Weights of a small multi-label audio tagger: batches of 128, 26041 training examples.
Rows from block 4, named by matrix and row number. Rows with one number belong to one channel. Each number is 200 + 40 x the weight over its row's rms, rounded and kept within 0 to 999. All counts start at 0. After the name is the row's rms in percent of the matrix's.
# convs0: first width-9 conv (model.blocks.4.convs.0.weight, 160x160x9), inputs 56-69, a 9 kernel for each
# convs1: second width-9 conv (model.blocks.4.convs.1.weight, 160x160x9, transposed), outputs 56-69, a 9 kernel for each
convs0.103,096,199,302,260,299,261,246,210,208,195,191,201,112,151,200,206,294,234,193,208,266,266,258,237,209,208,199,88,223,231,192,183,236,172,154,200,198,224,236,184,130,171,237,213,171,200,156,197,186,144,214,282,247,199,137,155,224,317,259,194,177,216,215,166,260,224,195,183,194,183,149,152,200,161,170,183,160,189,147,200,206,215,185,131,136,143,187,221,297,262,258,235,238,203,195,194,222,246,196,149,257,199,181,187,173,154,186,193,191,198,201,97,14,169,204,198,215,254,298,254,219,161,191,227,224,204,146
convs1.103,106,223,180,219,249,234,241,188,173,237,217,184,196,191,202,212,188,167,195,243,228,209,207,187,212,231,216,192,167,89,151,242,288,242,235,282,282,198,201,242,186,182,163,216,235,245,210,196,199,203,241,211,187,189,186,223,200,176,186,213,208,248,278,253,186,259,197,159,172,200,241,208,204,179,200,203,205,186,202,194,200,209,294,280,244,200,148,126,102,122,122,208,202,182,154,151,165,166,205,265,214,208,223,220,196,224,222,243,206,239,183,184,131,159,208,141,128,197,210,199,209,198,209,227,210,201,218
convs0.104,102,142,177,131,83,282,299,148,188,172,211,216,305,244,192,206,183,147,170,193,159,186,239,200,173,216,261,211,255,215,207,234,204,201,213,184,169,197,195,202,225,261,200,212,217,200,278,255,201,170,179,179,170,196,199,189,179,211,196,116,186,189,194,219,203,174,191,218,204,201,214,223,188,219,189,189,191,152,178,189,223,263,254,261,243,192,219,150,170,208,211,190,200,198,268,271,193,179,195,191,207,195,202,232,196,196,206,172,177,87,195,223,180,188,179,185,202,217,177,206,217,171,151,187,212,165,119
convs1.104,105,203,182,286,274,298,228,210,267,273,170,169,161,135,157,193,242,272,291,208,167,137,176,225,268,250,214,204,236,243,166,170,208,218,234,255,253,259,204,208,206,187,195,223,218,205,197,158,132,108,153,122,169,212,269,165,158,183,161,138,131,209,182,191,191,165,196,186,194,241,294,248,218,204,224,218,176,174,189,203,194,140,192,197,199,173,209,216,262,251,216,94,109,185,184,186,226,218,219,237,237,224,200,207,224,218,227,183,120,156,188,251,206,184,220,265,240,230,209,151,176,232,247,193,163,160,221
convs0.105,102,229,227,158,173,230,262,184,121,128,162,144,191,201,203,248,306,265,203,229,209,198,179,181,181,209,236,213,203,209,160,113,196,241,195,202,201,231,178,204,226,248,191,140,142,217,184,291,265,152,170,202,202,165,144,246,203,183,216,189,206,247,296,204,207,189,218,243,268,232,191,215,229,264,215,156,193,213,229,234,199,165,182,164,175,216,185,296,359,223,173,136,138,187,226,208,206,214,209,261,221,214,195,153,181,209,216,235,191,194,161,147,169,195,261,285,253,154,156,215,236,211,182,156,194,171,137
convs1.105,091,210,232,232,253,225,190,189,188,222,193,213,207,209,237,220,222,278,295,199,196,192,191,210,239,237,261,255,216,191,157,178,213,231,220,201,193,147,86,109,209,215,201,179,195,188,191,201,188,196,146,189,260,273,247,194,157,154,213,249,263,240,180,168,111,76,136,200,214,267,268,244,170,84,95,142,146,173,232,259,272,283,203,238,249,179,168,179,167,178,159,217,190,178,213,192,181,148,130,185,182,196,220,201,241,211,193,195,197,208,129,126,176,230,269,224,130,157,216,216,177,170,165,197,222,210,232
convs0.106,102,179,126,147,122,172,158,152,144,194,193,146,69,147,261,320,289,201,152,154,181,194,257,278,200,195,194,183,221,148,165,229,216,232,252,202,164,170,179,190,221,202,239,221,250,269,108,175,200,220,283,263,250,303,291,215,238,163,150,208,214,201,210,177,257,193,227,343,243,185,190,214,205,106,139,237,247,227,194,150,156,188,165,178,206,220,156,203,230,214,187,195,200,182,205,218,206,181,197,211,188,193,200,184,161,193,235,279,231,234,200,200,216,233,210,198,201,261,179,160,112,120,191,190,135,185,156
convs1.106,095,154,122,105,108,98,136,159,221,239,214,191,178,189,191,197,186,188,183,179,163,196,198,153,129,192,208,265,184,189,194,195,239,234,249,230,200,213,228,216,195,204,189,188,211,217,218,244,255,271,213,193,156,159,160,193,239,274,248,220,188,193,194,192,179,224,240,248,265,221,213,207,203,260,194,207,224,205,189,180,182,186,231,210,172,197,217,224,212,216,214,204,160,150,136,178,174,193,172,180,171,163,154,184,207,247,201,235,268,108,169,212,239,216,207,208,208,217,200,215,250,262,259,198,149,178,250
convs0.107,104,354,161,61,170,179,249,275,228,192,224,190,161,255,273,204,189,236,317,116,107,143,197,200,194,170,202,190,231,177,152,193,208,187,191,173,103,89,179,256,198,148,167,237,238,242,291,245,216,227,205,200,199,219,203,204,163,166,191,200,150,139,236,286,182,206,191,161,163,168,180,203,212,151,169,155,184,194,163,145,159,185,176,177,165,167,183,211,174,116,174,240,191,187,198,170,164,151,186,210,255,256,194,160,211,215,224,224,200,209,226,205,177,156,185,216,208,177,168,229,245,185,137,124,191,256,193
convs1.107,098,186,197,209,174,172,183,194,271,255,245,195,137,110,143,136,161,198,199,202,190,124,103,117,170,174,207,215,171,187,186,165,198,182,210,219,196,338,255,223,180,180,224,247,240,177,233,263,213,182,169,180,209,212,227,221,204,212,222,227,234,199,186,224,280,233,238,222,129,132,148,213,285,200,206,166,118,170,222,180,172,197,196,153,145,168,183,168,201,197,185,143,130,116,157,208,192,196,263,294,225,238,222,197,199,251,232,218,273,171,176,213,199,199,181,160,213,238,178,196,199,209,213,252,217,175,175
convs0.108,096,203,162,152,201,169,144,165,236,183,167,148,215,227,211,256,273,219,194,189,161,150,132,180,167,135,187,198,235,232,227,214,184,200,191,183,223,158,190,208,200,242,247,220,211,262,107,121,197,207,200,241,227,258,328,201,229,292,205,210,213,189,147,189,206,245,225,147,187,193,193,203,196,205,186,183,129,188,247,223,195,191,108,108,140,186,181,196,200,183,274,195,177,195,199,191,178,175,185,181,206,200,203,197,189,175,198,185,200,174,185,233,250,253,182,133,185,203,260,210,166,189,169,157,158,166,154
convs1.108,088,177,179,206,210,254,254,217,197,189,152,158,219,300,319,263,219,214,198,213,173,157,187,159,191,229,222,238,146,219,209,189,192,235,252,211,184,198,175,188,166,132,202,208,190,186,287,285,351,297,219,180,195,220,216,204,222,204,217,245,243,223,171,128,209,201,217,267,300,249,201,147,145,193,227,215,237,245,200,215,212,228,197,172,153,212,253,191,153,156,190,103,185,208,220,221,235,210,206,199,266,203,228,192,193,228,266,241,215,167,142,123,154,177,187,153,200,220,203,162,161,187,188,234,209,186,241
convs0.109,100,268,211,187,195,251,253,211,227,238,206,246,219,170,179,131,155,197,200,262,201,136,152,179,200,196,233,332,203,216,181,152,206,230,255,259,202,199,218,247,251,222,241,227,208,183,152,214,242,207,195,164,140,183,184,172,172,127,172,219,244,265,254,179,228,206,180,130,76,133,192,253,217,188,180,194,231,257,209,244,242,190,138,242,268,286,237,207,196,162,241,155,172,200,213,217,229,225,222,280,180,189,181,191,199,216,223,245,245,154,173,201,205,204,201,231,253,150,245,168,154,128,160,187,182,143,203
convs1.109,099,135,181,203,204,200,198,197,194,198,162,191,190,200,177,177,168,198,200,217,224,194,182,182,203,194,195,164,220,263,247,237,205,206,223,240,218,236,165,172,188,225,228,259,241,230,234,226,222,200,202,212,204,211,217,142,205,233,243,248,207,192,173,227,227,236,204,221,225,249,233,214,227,169,204,238,203,167,142,177,166,154,232,221,194,171,144,129,157,184,254,123,183,213,238,219,209,210,245,281,240,241,216,251,241,190,192,224,184,189,187,225,193,137,159,197,192,169,169,193,222,203,193,212,207,228,287
convs0.110,099,219,181,179,186,171,167,209,219,146,281,201,189,157,188,189,159,206,214,203,185,162,172,172,198,203,220,211,212,125,165,250,244,245,277,296,248,176,233,210,200,179,150,51,87,105,202,190,177,174,197,180,182,206,239,231,219,202,232,243,200,166,179,163,220,202,155,176,248,247,188,193,196,306,224,195,185,203,183,135,141,199,227,202,149,135,130,176,192,193,195,201,202,226,244,199,188,187,171,172,193,188,158,184,198,206,217,254,242,145,179,208,203,226,193,182,201,229,211,207,205,208,268,291,269,306,292
convs1.110,103,211,219,193,134,198,203,202,179,199,215,194,206,213,193,201,235,218,196,181,149,166,156,202,194,232,222,206,232,249,244,221,205,230,225,159,170,177,142,133,152,216,208,223,216,200,124,143,173,180,182,175,140,148,179,185,185,186,185,224,233,200,191,221,210,174,148,201,163,152,150,219,199,191,178,157,162,172,177,165,224,229,182,107,112,128,160,169,169,208,216,185,133,112,127,165,206,205,200,202,100,129,188,229,209,187,197,180,186,210,199,196,225,211,198,197,252,296,193,232,196,202,214,219,225,203,211
convs0.111,098,222,185,159,204,245,272,303,281,343,194,160,196,209,219,215,218,229,197,212,193,228,261,201,172,200,168,141,221,178,186,216,251,249,202,163,153,204,285,264,205,195,259,245,152,202,204,210,180,154,182,213,272,240,152,217,178,152,124,138,171,186,193,202,133,169,176,176,186,185,144,149,195,214,218,211,192,186,248,258,259,200,180,192,233,153,114,160,176,171,225,207,230,235,229,207,166,132,160,204,132,188,227,277,237,196,147,182,179,164,198,227,237,198,204,205,210,214,192,143,141,106,118,150,159,200,217
convs1.111,106,204,197,185,200,247,243,216,215,174,155,189,227,253,233,233,213,197,148,212,194,196,208,240,215,200,220,244,186,169,220,217,203,194,175,224,232,201,177,194,197,165,164,183,217,232,251,249,232,212,199,189,177,184,196,174,154,148,135,156,182,211,278,272,197,231,199,181,186,204,234,196,140,245,176,152,167,191,171,198,233,282,213,214,199,165,164,193,218,182,133,228,265,284,290,207,156,188,235,296,217,211,179,183,210,211,243,245,235,253,211,209,256,254,218,201,215,232,250,189,162,172,217,193,152,157,207
convs0.112,099,180,206,206,170,160,323,380,194,175,153,213,303,307,210,158,200,159,110,255,261,190,143,182,261,253,211,175,200,201,102,98,199,222,103,92,202,270,216,209,219,246,268,315,215,201,132,191,248,237,182,195,231,182,190,151,175,151,187,180,114,188,225,142,201,179,195,228,220,155,178,182,156,187,157,182,206,200,160,187,233,183,186,190,233,191,226,278,211,206,263,248,260,219,144,83,164,231,214,221,225,208,179,198,195,214,208,224,210,140,167,134,183,201,160,190,169,109,215,142,132,190,208,197,195,235,205
convs1.112,106,188,284,274,256,197,181,230,237,221,238,250,241,214,237,268,236,237,230,223,177,168,170,139,114,135,183,220,236,147,117,105,137,206,258,214,190,197,213,167,153,123,127,132,189,217,145,196,228,202,183,195,238,224,185,181,187,212,187,143,189,161,159,184,200,174,177,206,213,232,250,243,249,202,165,109,135,177,173,206,263,236,138,183,159,179,174,178,170,151,174,193,179,176,166,124,109,155,198,212,231,239,200,185,253,235,186,171,208,158,247,269,204,221,225,202,170,143,287,245,228,210,195,195,203,244,290
convs0.113,100,215,207,232,245,270,218,219,181,160,140,208,195,180,217,154,144,173,167,202,262,251,175,160,162,174,197,174,190,190,199,238,204,180,138,175,231,151,154,206,204,183,168,171,169,224,201,171,148,158,152,209,227,225,217,320,332,230,158,195,190,192,171,213,279,296,284,242,249,233,212,206,203,196,261,262,248,196,147,198,290,287,208,189,226,201,185,151,163,192,235,196,161,194,210,210,182,183,247,209,187,172,195,208,207,192,207,202,128,213,200,187,175,184,227,262,265,220,209,163,209,227,182,160,152,156,258
convs1.113,085,198,202,194,200,225,200,181,149,144,271,233,184,159,150,149,175,172,196,274,211,210,200,215,241,223,225,210,122,158,181,199,200,188,199,178,199,163,201,217,225,187,190,224,225,170,204,121,128,197,168,153,138,174,204,226,218,196,199,203,188,218,155,173,239,209,207,172,169,176,173,210,179,196,152,165,137,109,135,228,275,251,249,263,223,197,177,124,92,126,111,110,135,201,200,195,169,231,233,223,213,330,270,171,146,192,199,234,260,158,187,238,243,206,199,204,199,258,184,138,110,180,198,188,190,199,226
convs0.114,101,117,223,212,217,161,224,320,234,235,201,166,162,177,215,300,263,253,208,163,203,184,171,145,111,79,81,122,244,267,251,229,183,163,201,176,207,150,182,179,154,179,211,254,248,255,187,219,247,240,209,201,225,197,184,290,288,252,201,150,83,100,169,215,67,85,138,178,190,197,187,126,168,217,220,183,159,176,208,236,192,164,247,175,127,120,169,218,259,296,232,138,169,168,170,200,219,213,184,193,99,126,160,189,221,183,169,207,197,179,181,200,202,248,211,202,238,243,190,153,97,106,89,64,101,132,197
convs1.114,094,149,201,209,193,199,239,269,202,161,160,193,202,142,153,164,188,159,198,259,206,162,165,188,200,206,206,230,256,210,200,200,199,190,202,203,212,279,272,253,242,231,258,257,216,177,277,244,232,206,206,216,230,209,139,157,160,149,139,127,145,161,179,126,210,229,230,257,240,244,214,180,168,245,199,175,170,168,183,216,200,185,191,199,210,196,174,180,203,241,266,242,263,251,239,213,188,136,133,168,168,117,131,174,190,186,196,216,183,143,201,240,215,194,208,160,142,213,179,110,165,199,178,172,197,193,178
convs0.115,100,185,192,174,164,195,187,204,196,152,211,235,242,188,192,187,189,221,228,144,254,302,314,194,131,207,254,231,145,182,231,193,145,208,239,221,209,261,194,166,183,244,228,198,201,183,213,217,210,182,124,179,245,255,239,211,210,223,214,147,187,197,166,159,160,136,154,164,190,207,198,157,140,191,224,248,219,252,270,200,165,172,186,198,201,213,156,145,217,282,256,218,225,246,197,171,198,200,220,187,198,211,219,194,158,135,164,220,237,257,200,179,210,249,227,210,192,179,233,224,211,250,205,214,223,203,243
convs1.115,107,236,202,200,197,164,176,147,146,200,213,283,264,227,216,201,177,202,256,181,169,139,184,214,202,158,136,177,215,222,197,196,178,130,103,169,253,238,215,207,200,183,208,207,179,167,185,205,259,265,227,204,261,260,301,299,285,209,204,191,190,219,210,170,228,191,158,198,178,155,180,236,240,152,174,152,158,207,246,265,254,205,247,184,162,190,151,148,188,184,191,204,188,193,177,180,200,204,203,180,224,209,154,133,137,142,144,144,115,200,244,237,270,294,237,169,184,215,121,191,204,206,249,254,330,289,247
convs0.116,097,236,181,131,116,182,178,178,185,200,190,141,143,220,200,182,202,207,199,278,259,196,193,180,184,207,197,190,268,250,203,181,182,197,254,188,108,126,121,104,122,228,283,261,195,162,177,177,196,156,177,191,174,175,122,211,232,212,204,289,313,215,255,238,260,190,152,154,142,162,186,211,253,207,175,180,204,204,197,174,180,193,318,315,255,184,170,162,213,217,227,267,206,166,181,208,228,207,134,132,186,195,228,248,189,142,187,186,178,88,116,145,189,215,225,236,220,193,200,224,278,205,154,160,207,203,202
convs1.116,106,220,231,231,171,188,191,195,218,253,219,224,212,228,221,258,286,175,142,174,201,242,241,214,216,206,209,202,181,188,172,218,220,179,169,193,206,210,193,200,157,136,91,128,196,212,180,207,232,185,164,198,205,201,200,225,226,262,218,212,170,142,171,184,124,99,142,190,160,203,199,192,190,232,279,272,224,199,216,221,217,201,193,162,156,150,208,255,216,248,200,207,212,220,243,207,183,178,213,224,154,217,194,191,201,213,194,195,207,228,239,194,217,227,211,183,141,181,295,217,201,185,149,194,205,193,190
convs0.117,096,216,201,255,228,171,201,254,213,250,94,140,165,165,139,115,119,129,81,189,181,221,230,221,226,236,207,167,199,224,225,174,193,186,203,218,233,248,221,200,189,203,226,227,267,210,234,201,195,174,158,176,177,178,185,195,199,168,163,207,251,230,229,216,111,133,125,173,240,261,202,200,198,215,239,231,160,163,188,200,196,184,187,222,238,193,149,225,212,271,257,173,153,157,188,197,209,207,216,203,128,178,252,261,225,200,236,236,194,190,224,251,264,253,222,209,198,181,154,195,260,224,212,203,251,259,304
convs1.117,107,218,236,193,181,195,224,202,200,169,250,219,181,152,128,91,99,142,205,235,232,223,204,204,237,224,230,234,220,219,203,182,152,149,195,220,218,182,183,196,202,215,224,232,207,178,195,201,187,130,140,167,189,183,191,203,202,195,189,213,214,192,191,187,139,195,170,122,164,200,210,234,287,216,221,226,197,192,200,236,247,256,244,224,182,167,181,208,220,226,206,166,183,168,114,155,204,219,200,129,279,282,251,197,182,195,193,229,238,194,223,217,199,221,227,214,248,272,228,224,212,207,197,158,179,204,215
convs0.118,102,211,209,175,189,201,228,189,195,218,239,166,144,132,204,219,203,189,182,158,185,202,202,183,185,169,146,191,217,183,176,209,278,295,219,155,221,258,252,192,66,122,149,185,195,156,125,219,197,156,190,196,222,190,177,232,235,227,199,187,242,239,174,60,220,232,228,220,232,225,255,256,269,195,133,201,235,244,185,185,202,198,139,134,151,188,230,271,184,165,208,176,186,214,263,209,183,192,194,191,188,205,199,221,197,161,186,168,186,90,172,198,146,133,162,190,228,200,166,192,146,198,213,187,173,166,199
convs1.118,103,133,159,249,221,188,125,195,233,190,207,194,193,187,202,201,209,181,177,167,182,201,204,210,217,209,195,191,144,147,205,169,194,124,90,164,247,197,202,213,134,178,203,209,188,215,222,224,208,169,212,183,206,218,188,274,246,275,258,178,171,190,214,270,252,296,225,150,122,169,221,265,234,183,158,177,247,233,229,195,201,156,193,211,196,170,155,167,143,160,196,265,316,237,189,163,191,201,182,187,166,117,147,200,178,179,201,236,212,237,142,130,189,202,247,222,181,112,202,213,223,267,215,170,126,166,236
convs0.119,099,223,199,208,134,98,141,229,264,230,177,236,175,176,159,191,223,234,135,103,132,222,316,245,170,189,191,175,94,198,189,146,202,281,227,169,198,201,200,197,230,210,145,196,221,173,216,217,179,122,153,184,193,210,142,227,122,180,300,295,229,139,181,201,189,183,204,289,255,151,159,206,210,279,335,197,156,199,200,141,140,187,254,214,158,80,185,257,204,217,218,162,179,211,199,164,188,194,213,199,198,145,127,197,201,184,183,132,151,167,153,160,187,184,227,252,205,217,172,166,253,272,186,182,211,210,216
convs1.119,105,209,188,216,174,191,199,260,263,258,171,230,254,258,202,194,224,232,205,204,198,204,229,200,160,203,165,184,241,207,142,119,159,178,182,169,172,160,148,160,197,216,179,130,189,226,232,224,177,184,187,177,204,182,189,136,213,237,210,229,159,164,82,122,246,216,224,201,245,216,184,132,144,211,192,181,248,258,270,217,251,258,298,243,250,267,187,100,127,160,194,231,235,232,130,160,199,156,193,224,220,263,239,175,111,132,138,154,194,181,215,280,281,200,210,174,139,204,163,159,172,182,214,214,246,230,207
convs0.120,094,292,321,253,291,180,222,203,167,183,136,133,143,205,298,329,305,309,263,196,199,234,240,228,169,161,199,255,213,196,176,180,130,147,238,264,147,280,290,190,171,159,224,205,191,208,200,264,264,203,173,162,195,176,153,191,179,155,158,192,190,200,234,254,280,200,186,172,190,148,147,179,236,173,170,156,223,216,198,244,265,221,103,139,136,156,179,206,115,178,186,197,189,187,186,199,216,190,187,228,183,175,199,218,197,209,212,235,218,190,132,196,235,179,151,211,206,189,179,105,87,152,155,180,181,253,243
convs1.120,094,137,207,254,219,195,204,244,216,223,174,160,204,232,243,200,200,235,235,185,247,255,228,196,226,229,200,254,225,203,208,151,165,176,166,214,246,178,195,203,196,198,191,181,192,203,197,124,121,185,223,209,201,218,218,173,163,210,170,191,219,201,188,120,223,211,238,209,220,204,192,167,212,170,216,192,177,253,215,217,248,207,239,232,236,272,269,238,187,136,177,177,147,138,125,138,137,124,152,202,241,186,205,226,243,251,204,196,196,202,164,152,197,199,239,280,298,265,210,232,279,202,108,60,107,163,197
convs0.121,097,192,254,189,80,124,175,176,147,222,78,170,194,204,196,186,188,196,124,181,130,93,80,91,140,131,172,157,260,234,194,178,199,218,283,334,327,206,242,197,154,199,224,219,194,208,160,180,244,266,254,213,166,149,175,161,204,230,211,162,141,144,162,195,268,210,114,148,223,205,200,194,194,159,180,200,207,233,222,218,203,246,198,166,189,222,211,209,203,219,275,236,214,123,119,167,187,172,189,158,184,136,153,174,201,252,265,231,194,294,207,149,195,229,218,193,149,215,187,105,155,139,189,183,132,132,183
convs1.121,095,221,231,210,204,167,154,178,160,169,199,202,182,142,117,106,144,182,219,81,126,125,118,133,170,167,142,142,190,150,125,177,134,107,143,214,179,204,224,242,205,182,187,193,194,191,206,178,182,194,207,193,167,149,201,234,215,214,233,212,252,222,147,176,194,139,124,159,145,139,185,201,217,190,201,187,195,168,171,169,211,246,168,191,208,259,280,263,225,194,194,197,171,179,238,253,202,211,196,193,253,202,170,213,208,147,154,191,230,206,201,202,187,195,226,206,178,193,227,174,147,178,216,217,191,227,273
convs0.122,104,157,210,215,247,202,158,241,297,221,186,198,167,202,270,283,211,210,192,220,204,201,174,131,137,176,214,202,164,196,211,201,199,198,197,197,267,317,164,187,265,324,271,198,111,144,224,221,188,201,204,211,192,177,213,203,249,252,197,201,207,235,213,201,142,210,239,210,172,167,194,220,252,241,218,223,215,253,248,225,156,141,134,156,183,141,185,163,186,230,200,217,180,192,188,173,181,189,145,205,190,216,217,191,188,231,233,261,247,191,239,241,223,201,158,165,202,233,201,150,189,162,142,125,192,202,208
convs1.122,097,143,187,203,238,305,243,183,167,202,116,133,210,259,235,223,194,178,172,157,114,143,196,221,188,144,148,204,202,173,153,137,160,213,237,192,200,199,188,173,205,310,245,193,183,191,191,190,209,181,194,261,310,246,241,202,169,180,200,195,174,163,206,270,182,169,200,226,199,183,230,254,274,202,215,202,206,190,171,203,182,209,166,147,175,191,188,216,208,181,124,266,199,184,201,243,248,224,220,216,185,194,188,200,263,220,207,259,316,200,149,166,209,228,170,125,122,195,240,273,264,215,217,201,136,164,206
convs0.123,097,216,135,133,182,199,94,145,192,156,132,184,207,201,193,166,176,221,254,170,172,239,159,168,205,256,266,233,235,281,259,214,160,163,169,150,203,190,146,204,197,192,211,186,227,191,226,213,212,200,200,202,228,180,162,101,158,200,179,205,225,187,190,210,236,254,228,246,238,195,179,166,163,203,179,194,169,181,188,204,200,162,158,143,148,131,144,181,181,155,176,195,222,208,181,186,165,186,215,192,156,179,138,158,197,200,201,185,149,207,159,118,104,197,209,207,216,221,249,224,191,182,203,187,172,178,172
convs1.123,109,215,217,206,203,217,193,186,208,226,177,186,203,202,201,209,241,220,192,230,210,193,193,177,168,206,229,192,208,207,156,105,104,165,179,235,219,249,225,176,187,195,204,230,230,219,146,206,260,294,224,170,149,189,233,284,241,203,217,228,193,160,184,161,218,169,101,118,142,167,167,195,177,190,193,221,210,214,198,200,199,178,262,240,226,208,234,231,234,207,182,181,220,260,244,184,188,185,186,205,301,275,201,186,205,201,175,189,279,237,202,175,146,124,194,288,287,201,159,133,175,184,150,167,184,189,197
convs0.124,099,208,181,197,276,321,224,211,201,168,127,211,235,182,177,257,265,251,232,252,225,200,240,227,207,173,201,240,286,190,164,187,159,114,100,169,186,201,222,258,246,232,202,201,202,199,179,218,258,262,236,242,199,123,113,222,185,146,154,167,174,201,187,189,230,187,184,172,214,211,264,383,337,235,202,194,207,194,203,247,218,176,103,159,204,203,229,287,277,207,195,177,170,149,161,220,209,172,199,191,226,200,211,201,176,165,176,209,203,194,196,231,265,228,180,180,181,133,198,203,214,223,202,211,174,197,286
convs1.124,086,221,190,158,146,185,218,229,235,248,245,282,277,220,206,231,212,219,248,190,165,167,182,171,184,192,237,242,247,218,250,280,261,240,209,195,212,222,199,159,162,191,184,159,141,136,255,221,157,126,170,181,203,231,297,123,164,221,249,282,277,226,220,220,237,221,200,194,209,235,209,216,244,166,205,213,211,178,202,253,279,221,214,183,190,252,239,203,187,169,155,201,201,186,193,246,240,201,189,202,156,130,191,181,199,199,184,218,259,220,197,178,182,180,184,203,214,251,219,232,197,181,150,143,193,226,245
convs0.125,100,218,236,167,144,248,232,152,166,137,218,224,249,251,306,259,206,182,204,152,203,209,200,195,111,179,241,217,162,215,195,159,172,179,187,136,150,101,147,251,253,194,187,180,164,163,166,149,156,200,183,184,163,158,230,220,277,239,157,132,150,211,223,227,257,276,189,162,201,239,241,207,199,135,172,190,195,201,189,189,201,175,180,165,226,242,202,214,268,247,150,178,122,161,199,169,191,203,174,193,112,194,193,152,136,162,138,132,130,198,164,178,144,161,188,199,223,245,144,162,194,194,181,189,215,277,213
convs1.125,101,219,223,199,199,206,207,182,203,212,249,207,216,271,276,199,213,237,299,199,138,172,247,244,196,154,175,125,165,194,210,169,161,180,238,200,201,204,244,274,274,224,116,133,199,248,145,160,185,220,223,208,217,202,189,198,246,280,242,203,178,149,192,234,166,169,176,155,174,198,216,190,162,236,237,237,189,129,200,204,199,215,156,151,190,214,197,215,227,218,197,192,215,208,238,242,277,285,238,193,274,231,205,172,161,178,164,128,122,197,175,185,210,186,174,177,220,205,221,268,265,215,191,205,201,146,113
convs0.126,100,141,176,174,269,267,199,213,254,214,220,299,253,198,223,248,268,240,192,193,183,187,220,210,192,266,264,167,188,199,230,198,180,189,180,157,180,206,174,116,114,169,200,214,212,196,236,216,216,228,218,203,223,236,271,107,142,148,194,207,206,188,177,120,201,167,164,201,201,206,201,249,231,205,185,186,169,233,306,237,200,194,268,260,190,202,181,153,218,214,226,198,176,183,197,152,147,171,174,180,232,212,220,230,210,195,201,192,196,259,215,208,176,185,193,167,187,209,143,201,246,263,251,248,191,157,112
convs1.126,088,185,216,210,207,245,261,217,197,165,108,126,160,179,166,189,150,170,186,190,236,234,217,197,140,153,177,210,171,209,239,225,141,100,156,202,256,315,218,156,159,183,192,205,271,302,107,134,199,200,177,196,244,277,253,210,187,215,210,247,217,163,102,87,168,135,180,208,200,169,175,138,198,164,182,199,238,269,198,161,179,183,190,199,204,237,223,215,200,244,228,211,209,219,195,184,216,225,251,270,135,138,201,165,149,150,183,195,273,167,183,208,246,194,161,242,261,210,238,191,154,155,163,219,239,202,178
convs0.127,102,224,141,185,127,127,280,393,280,216,221,271,184,181,201,225,272,223,123,199,151,185,254,288,202,187,234,223,262,240,241,293,248,212,214,176,164,218,186,154,65,155,251,219,215,211,263,209,226,228,243,253,208,175,189,101,104,129,189,181,176,201,247,221,218,238,243,196,157,207,220,242,217,178,204,201,219,197,176,164,157,147,99,158,174,216,137,153,209,115,176,251,234,219,202,207,234,259,261,218,189,178,178,188,150,132,148,186,162,202,203,202,244,249,211,210,165,153,187,191,246,292,257,183,208,165,112
convs1.127,092,178,180,184,232,264,227,186,225,248,233,168,124,131,126,128,160,165,223,240,155,146,226,185,218,227,218,268,277,243,200,195,134,165,200,199,191,204,169,175,183,171,151,157,175,160,199,164,176,200,206,203,217,175,122,203,210,191,161,129,222,209,208,242,194,224,202,130,103,101,147,196,198,214,200,151,165,167,168,135,118,176,185,170,167,215,248,199,195,201,249,207,235,173,164,196,178,176,162,148,201,223,206,132,124,141,178,203,179,207,201,173,115,154,196,200,162,165,203,192,211,187,222,214,207,157,141
convs0.128,103,181,177,203,215,168,196,166,142,134,79,167,208,213,250,195,172,238,292,201,257,272,219,194,166,162,182,227,237,217,208,220,183,88,106,193,216,151,175,199,190,250,184,170,171,182,229,253,308,281,264,295,262,184,149,189,246,324,218,180,87,170,209,263,222,225,189,198,214,210,150,88,117,213,238,297,335,248,194,197,196,210,233,229,210,200,216,182,158,215,226,173,189,187,209,192,192,161,98,110,210,198,178,199,233,215,197,221,262,207,221,212,191,162,198,198,224,243,153,213,193,222,232,193,198,210,159
convs1.128,093,213,196,168,186,182,202,208,203,185,199,167,174,174,158,194,209,197,178,236,217,198,176,189,199,208,230,215,292,217,187,158,174,224,274,272,273,165,186,252,227,166,179,177,159,167,164,181,133,186,220,221,198,215,213,170,187,163,173,209,232,201,187,151,145,177,225,264,252,231,237,188,197,217,193,220,220,222,197,111,118,201,241,179,209,220,200,208,202,244,198,194,155,137,182,198,187,198,191,172,206,179,161,207,266,253,240,210,202,191,201,218,128,143,244,274,220,193,210,188,201,200,165,206,208,184,148
convs0.129,098,193,183,179,153,228,279,252,242,250,204,204,199,251,255,242,205,186,209,237,243,208,211,239,243,206,210,217,199,170,181,185,171,178,203,199,206,231,254,260,255,200,197,165,207,271,235,201,184,199,201,233,261,226,208,140,210,293,250,159,121,192,208,219,197,204,215,250,223,189,147,151,197,200,179,234,254,201,151,133,157,184,202,214,203,222,199,127,148,164,190,200,193,226,245,239,218,177,193,216,204,186,235,241,232,208,200,215,230,167,194,188,158,115,131,184,222,219,199,221,177,133,139,163,164,187,199
convs1.129,128,221,199,177,202,227,233,201,87,16,103,203,217,211,239,279,289,232,210,227,214,175,160,199,248,223,186,147,236,213,203,160,133,173,185,186,180,174,192,205,199,201,159,140,119,169,198,189,203,184,219,220,214,190,161,204,179,192,204,196,200,212,200,165,240,176,128,165,189,206,219,295,282,204,169,117,143,200,201,182,126,102,264,244,178,175,199,223,236,191,168,235,242,261,235,232,200,177,161,147,234,250,196,136,185,230,223,206,199,183,200,251,260,179,106,175,222,205,238,243,219,192,167,158,166,183,219
convs0.130,097,222,198,172,223,257,211,167,197,208,74,85,160,270,248,233,195,169,142,236,232,225,206,200,151,148,167,146,170,184,197,179,199,232,219,220,205,176,229,192,214,207,181,218,197,146,182,187,196,241,285,225,199,173,174,202,188,108,91,158,177,147,223,195,199,187,225,204,192,214,226,206,216,185,146,156,204,289,255,222,266,226,314,256,194,189,155,160,220,283,251,244,190,201,261,216,200,210,199,202,154,153,203,204,215,213,205,199,258,268,236,176,198,322,231,209,281,304,187,176,217,226,131,134,236,255,219
convs1.130,107,201,183,198,200,225,222,197,189,167,216,189,177,183,176,200,199,220,235,175,153,139,136,178,210,264,253,212,177,176,152,197,192,200,165,169,202,255,213,208,192,148,181,179,221,284,189,243,248,252,242,249,223,215,213,123,206,209,171,172,163,182,141,156,218,234,196,163,136,206,248,235,168,238,192,203,216,256,269,208,210,211,277,252,181,127,135,201,255,242,224,199,172,213,226,257,230,180,155,196,219,210,191,164,173,199,205,210,198,205,182,171,242,275,270,240,235,197,228,191,195,147,133,132,158,211,260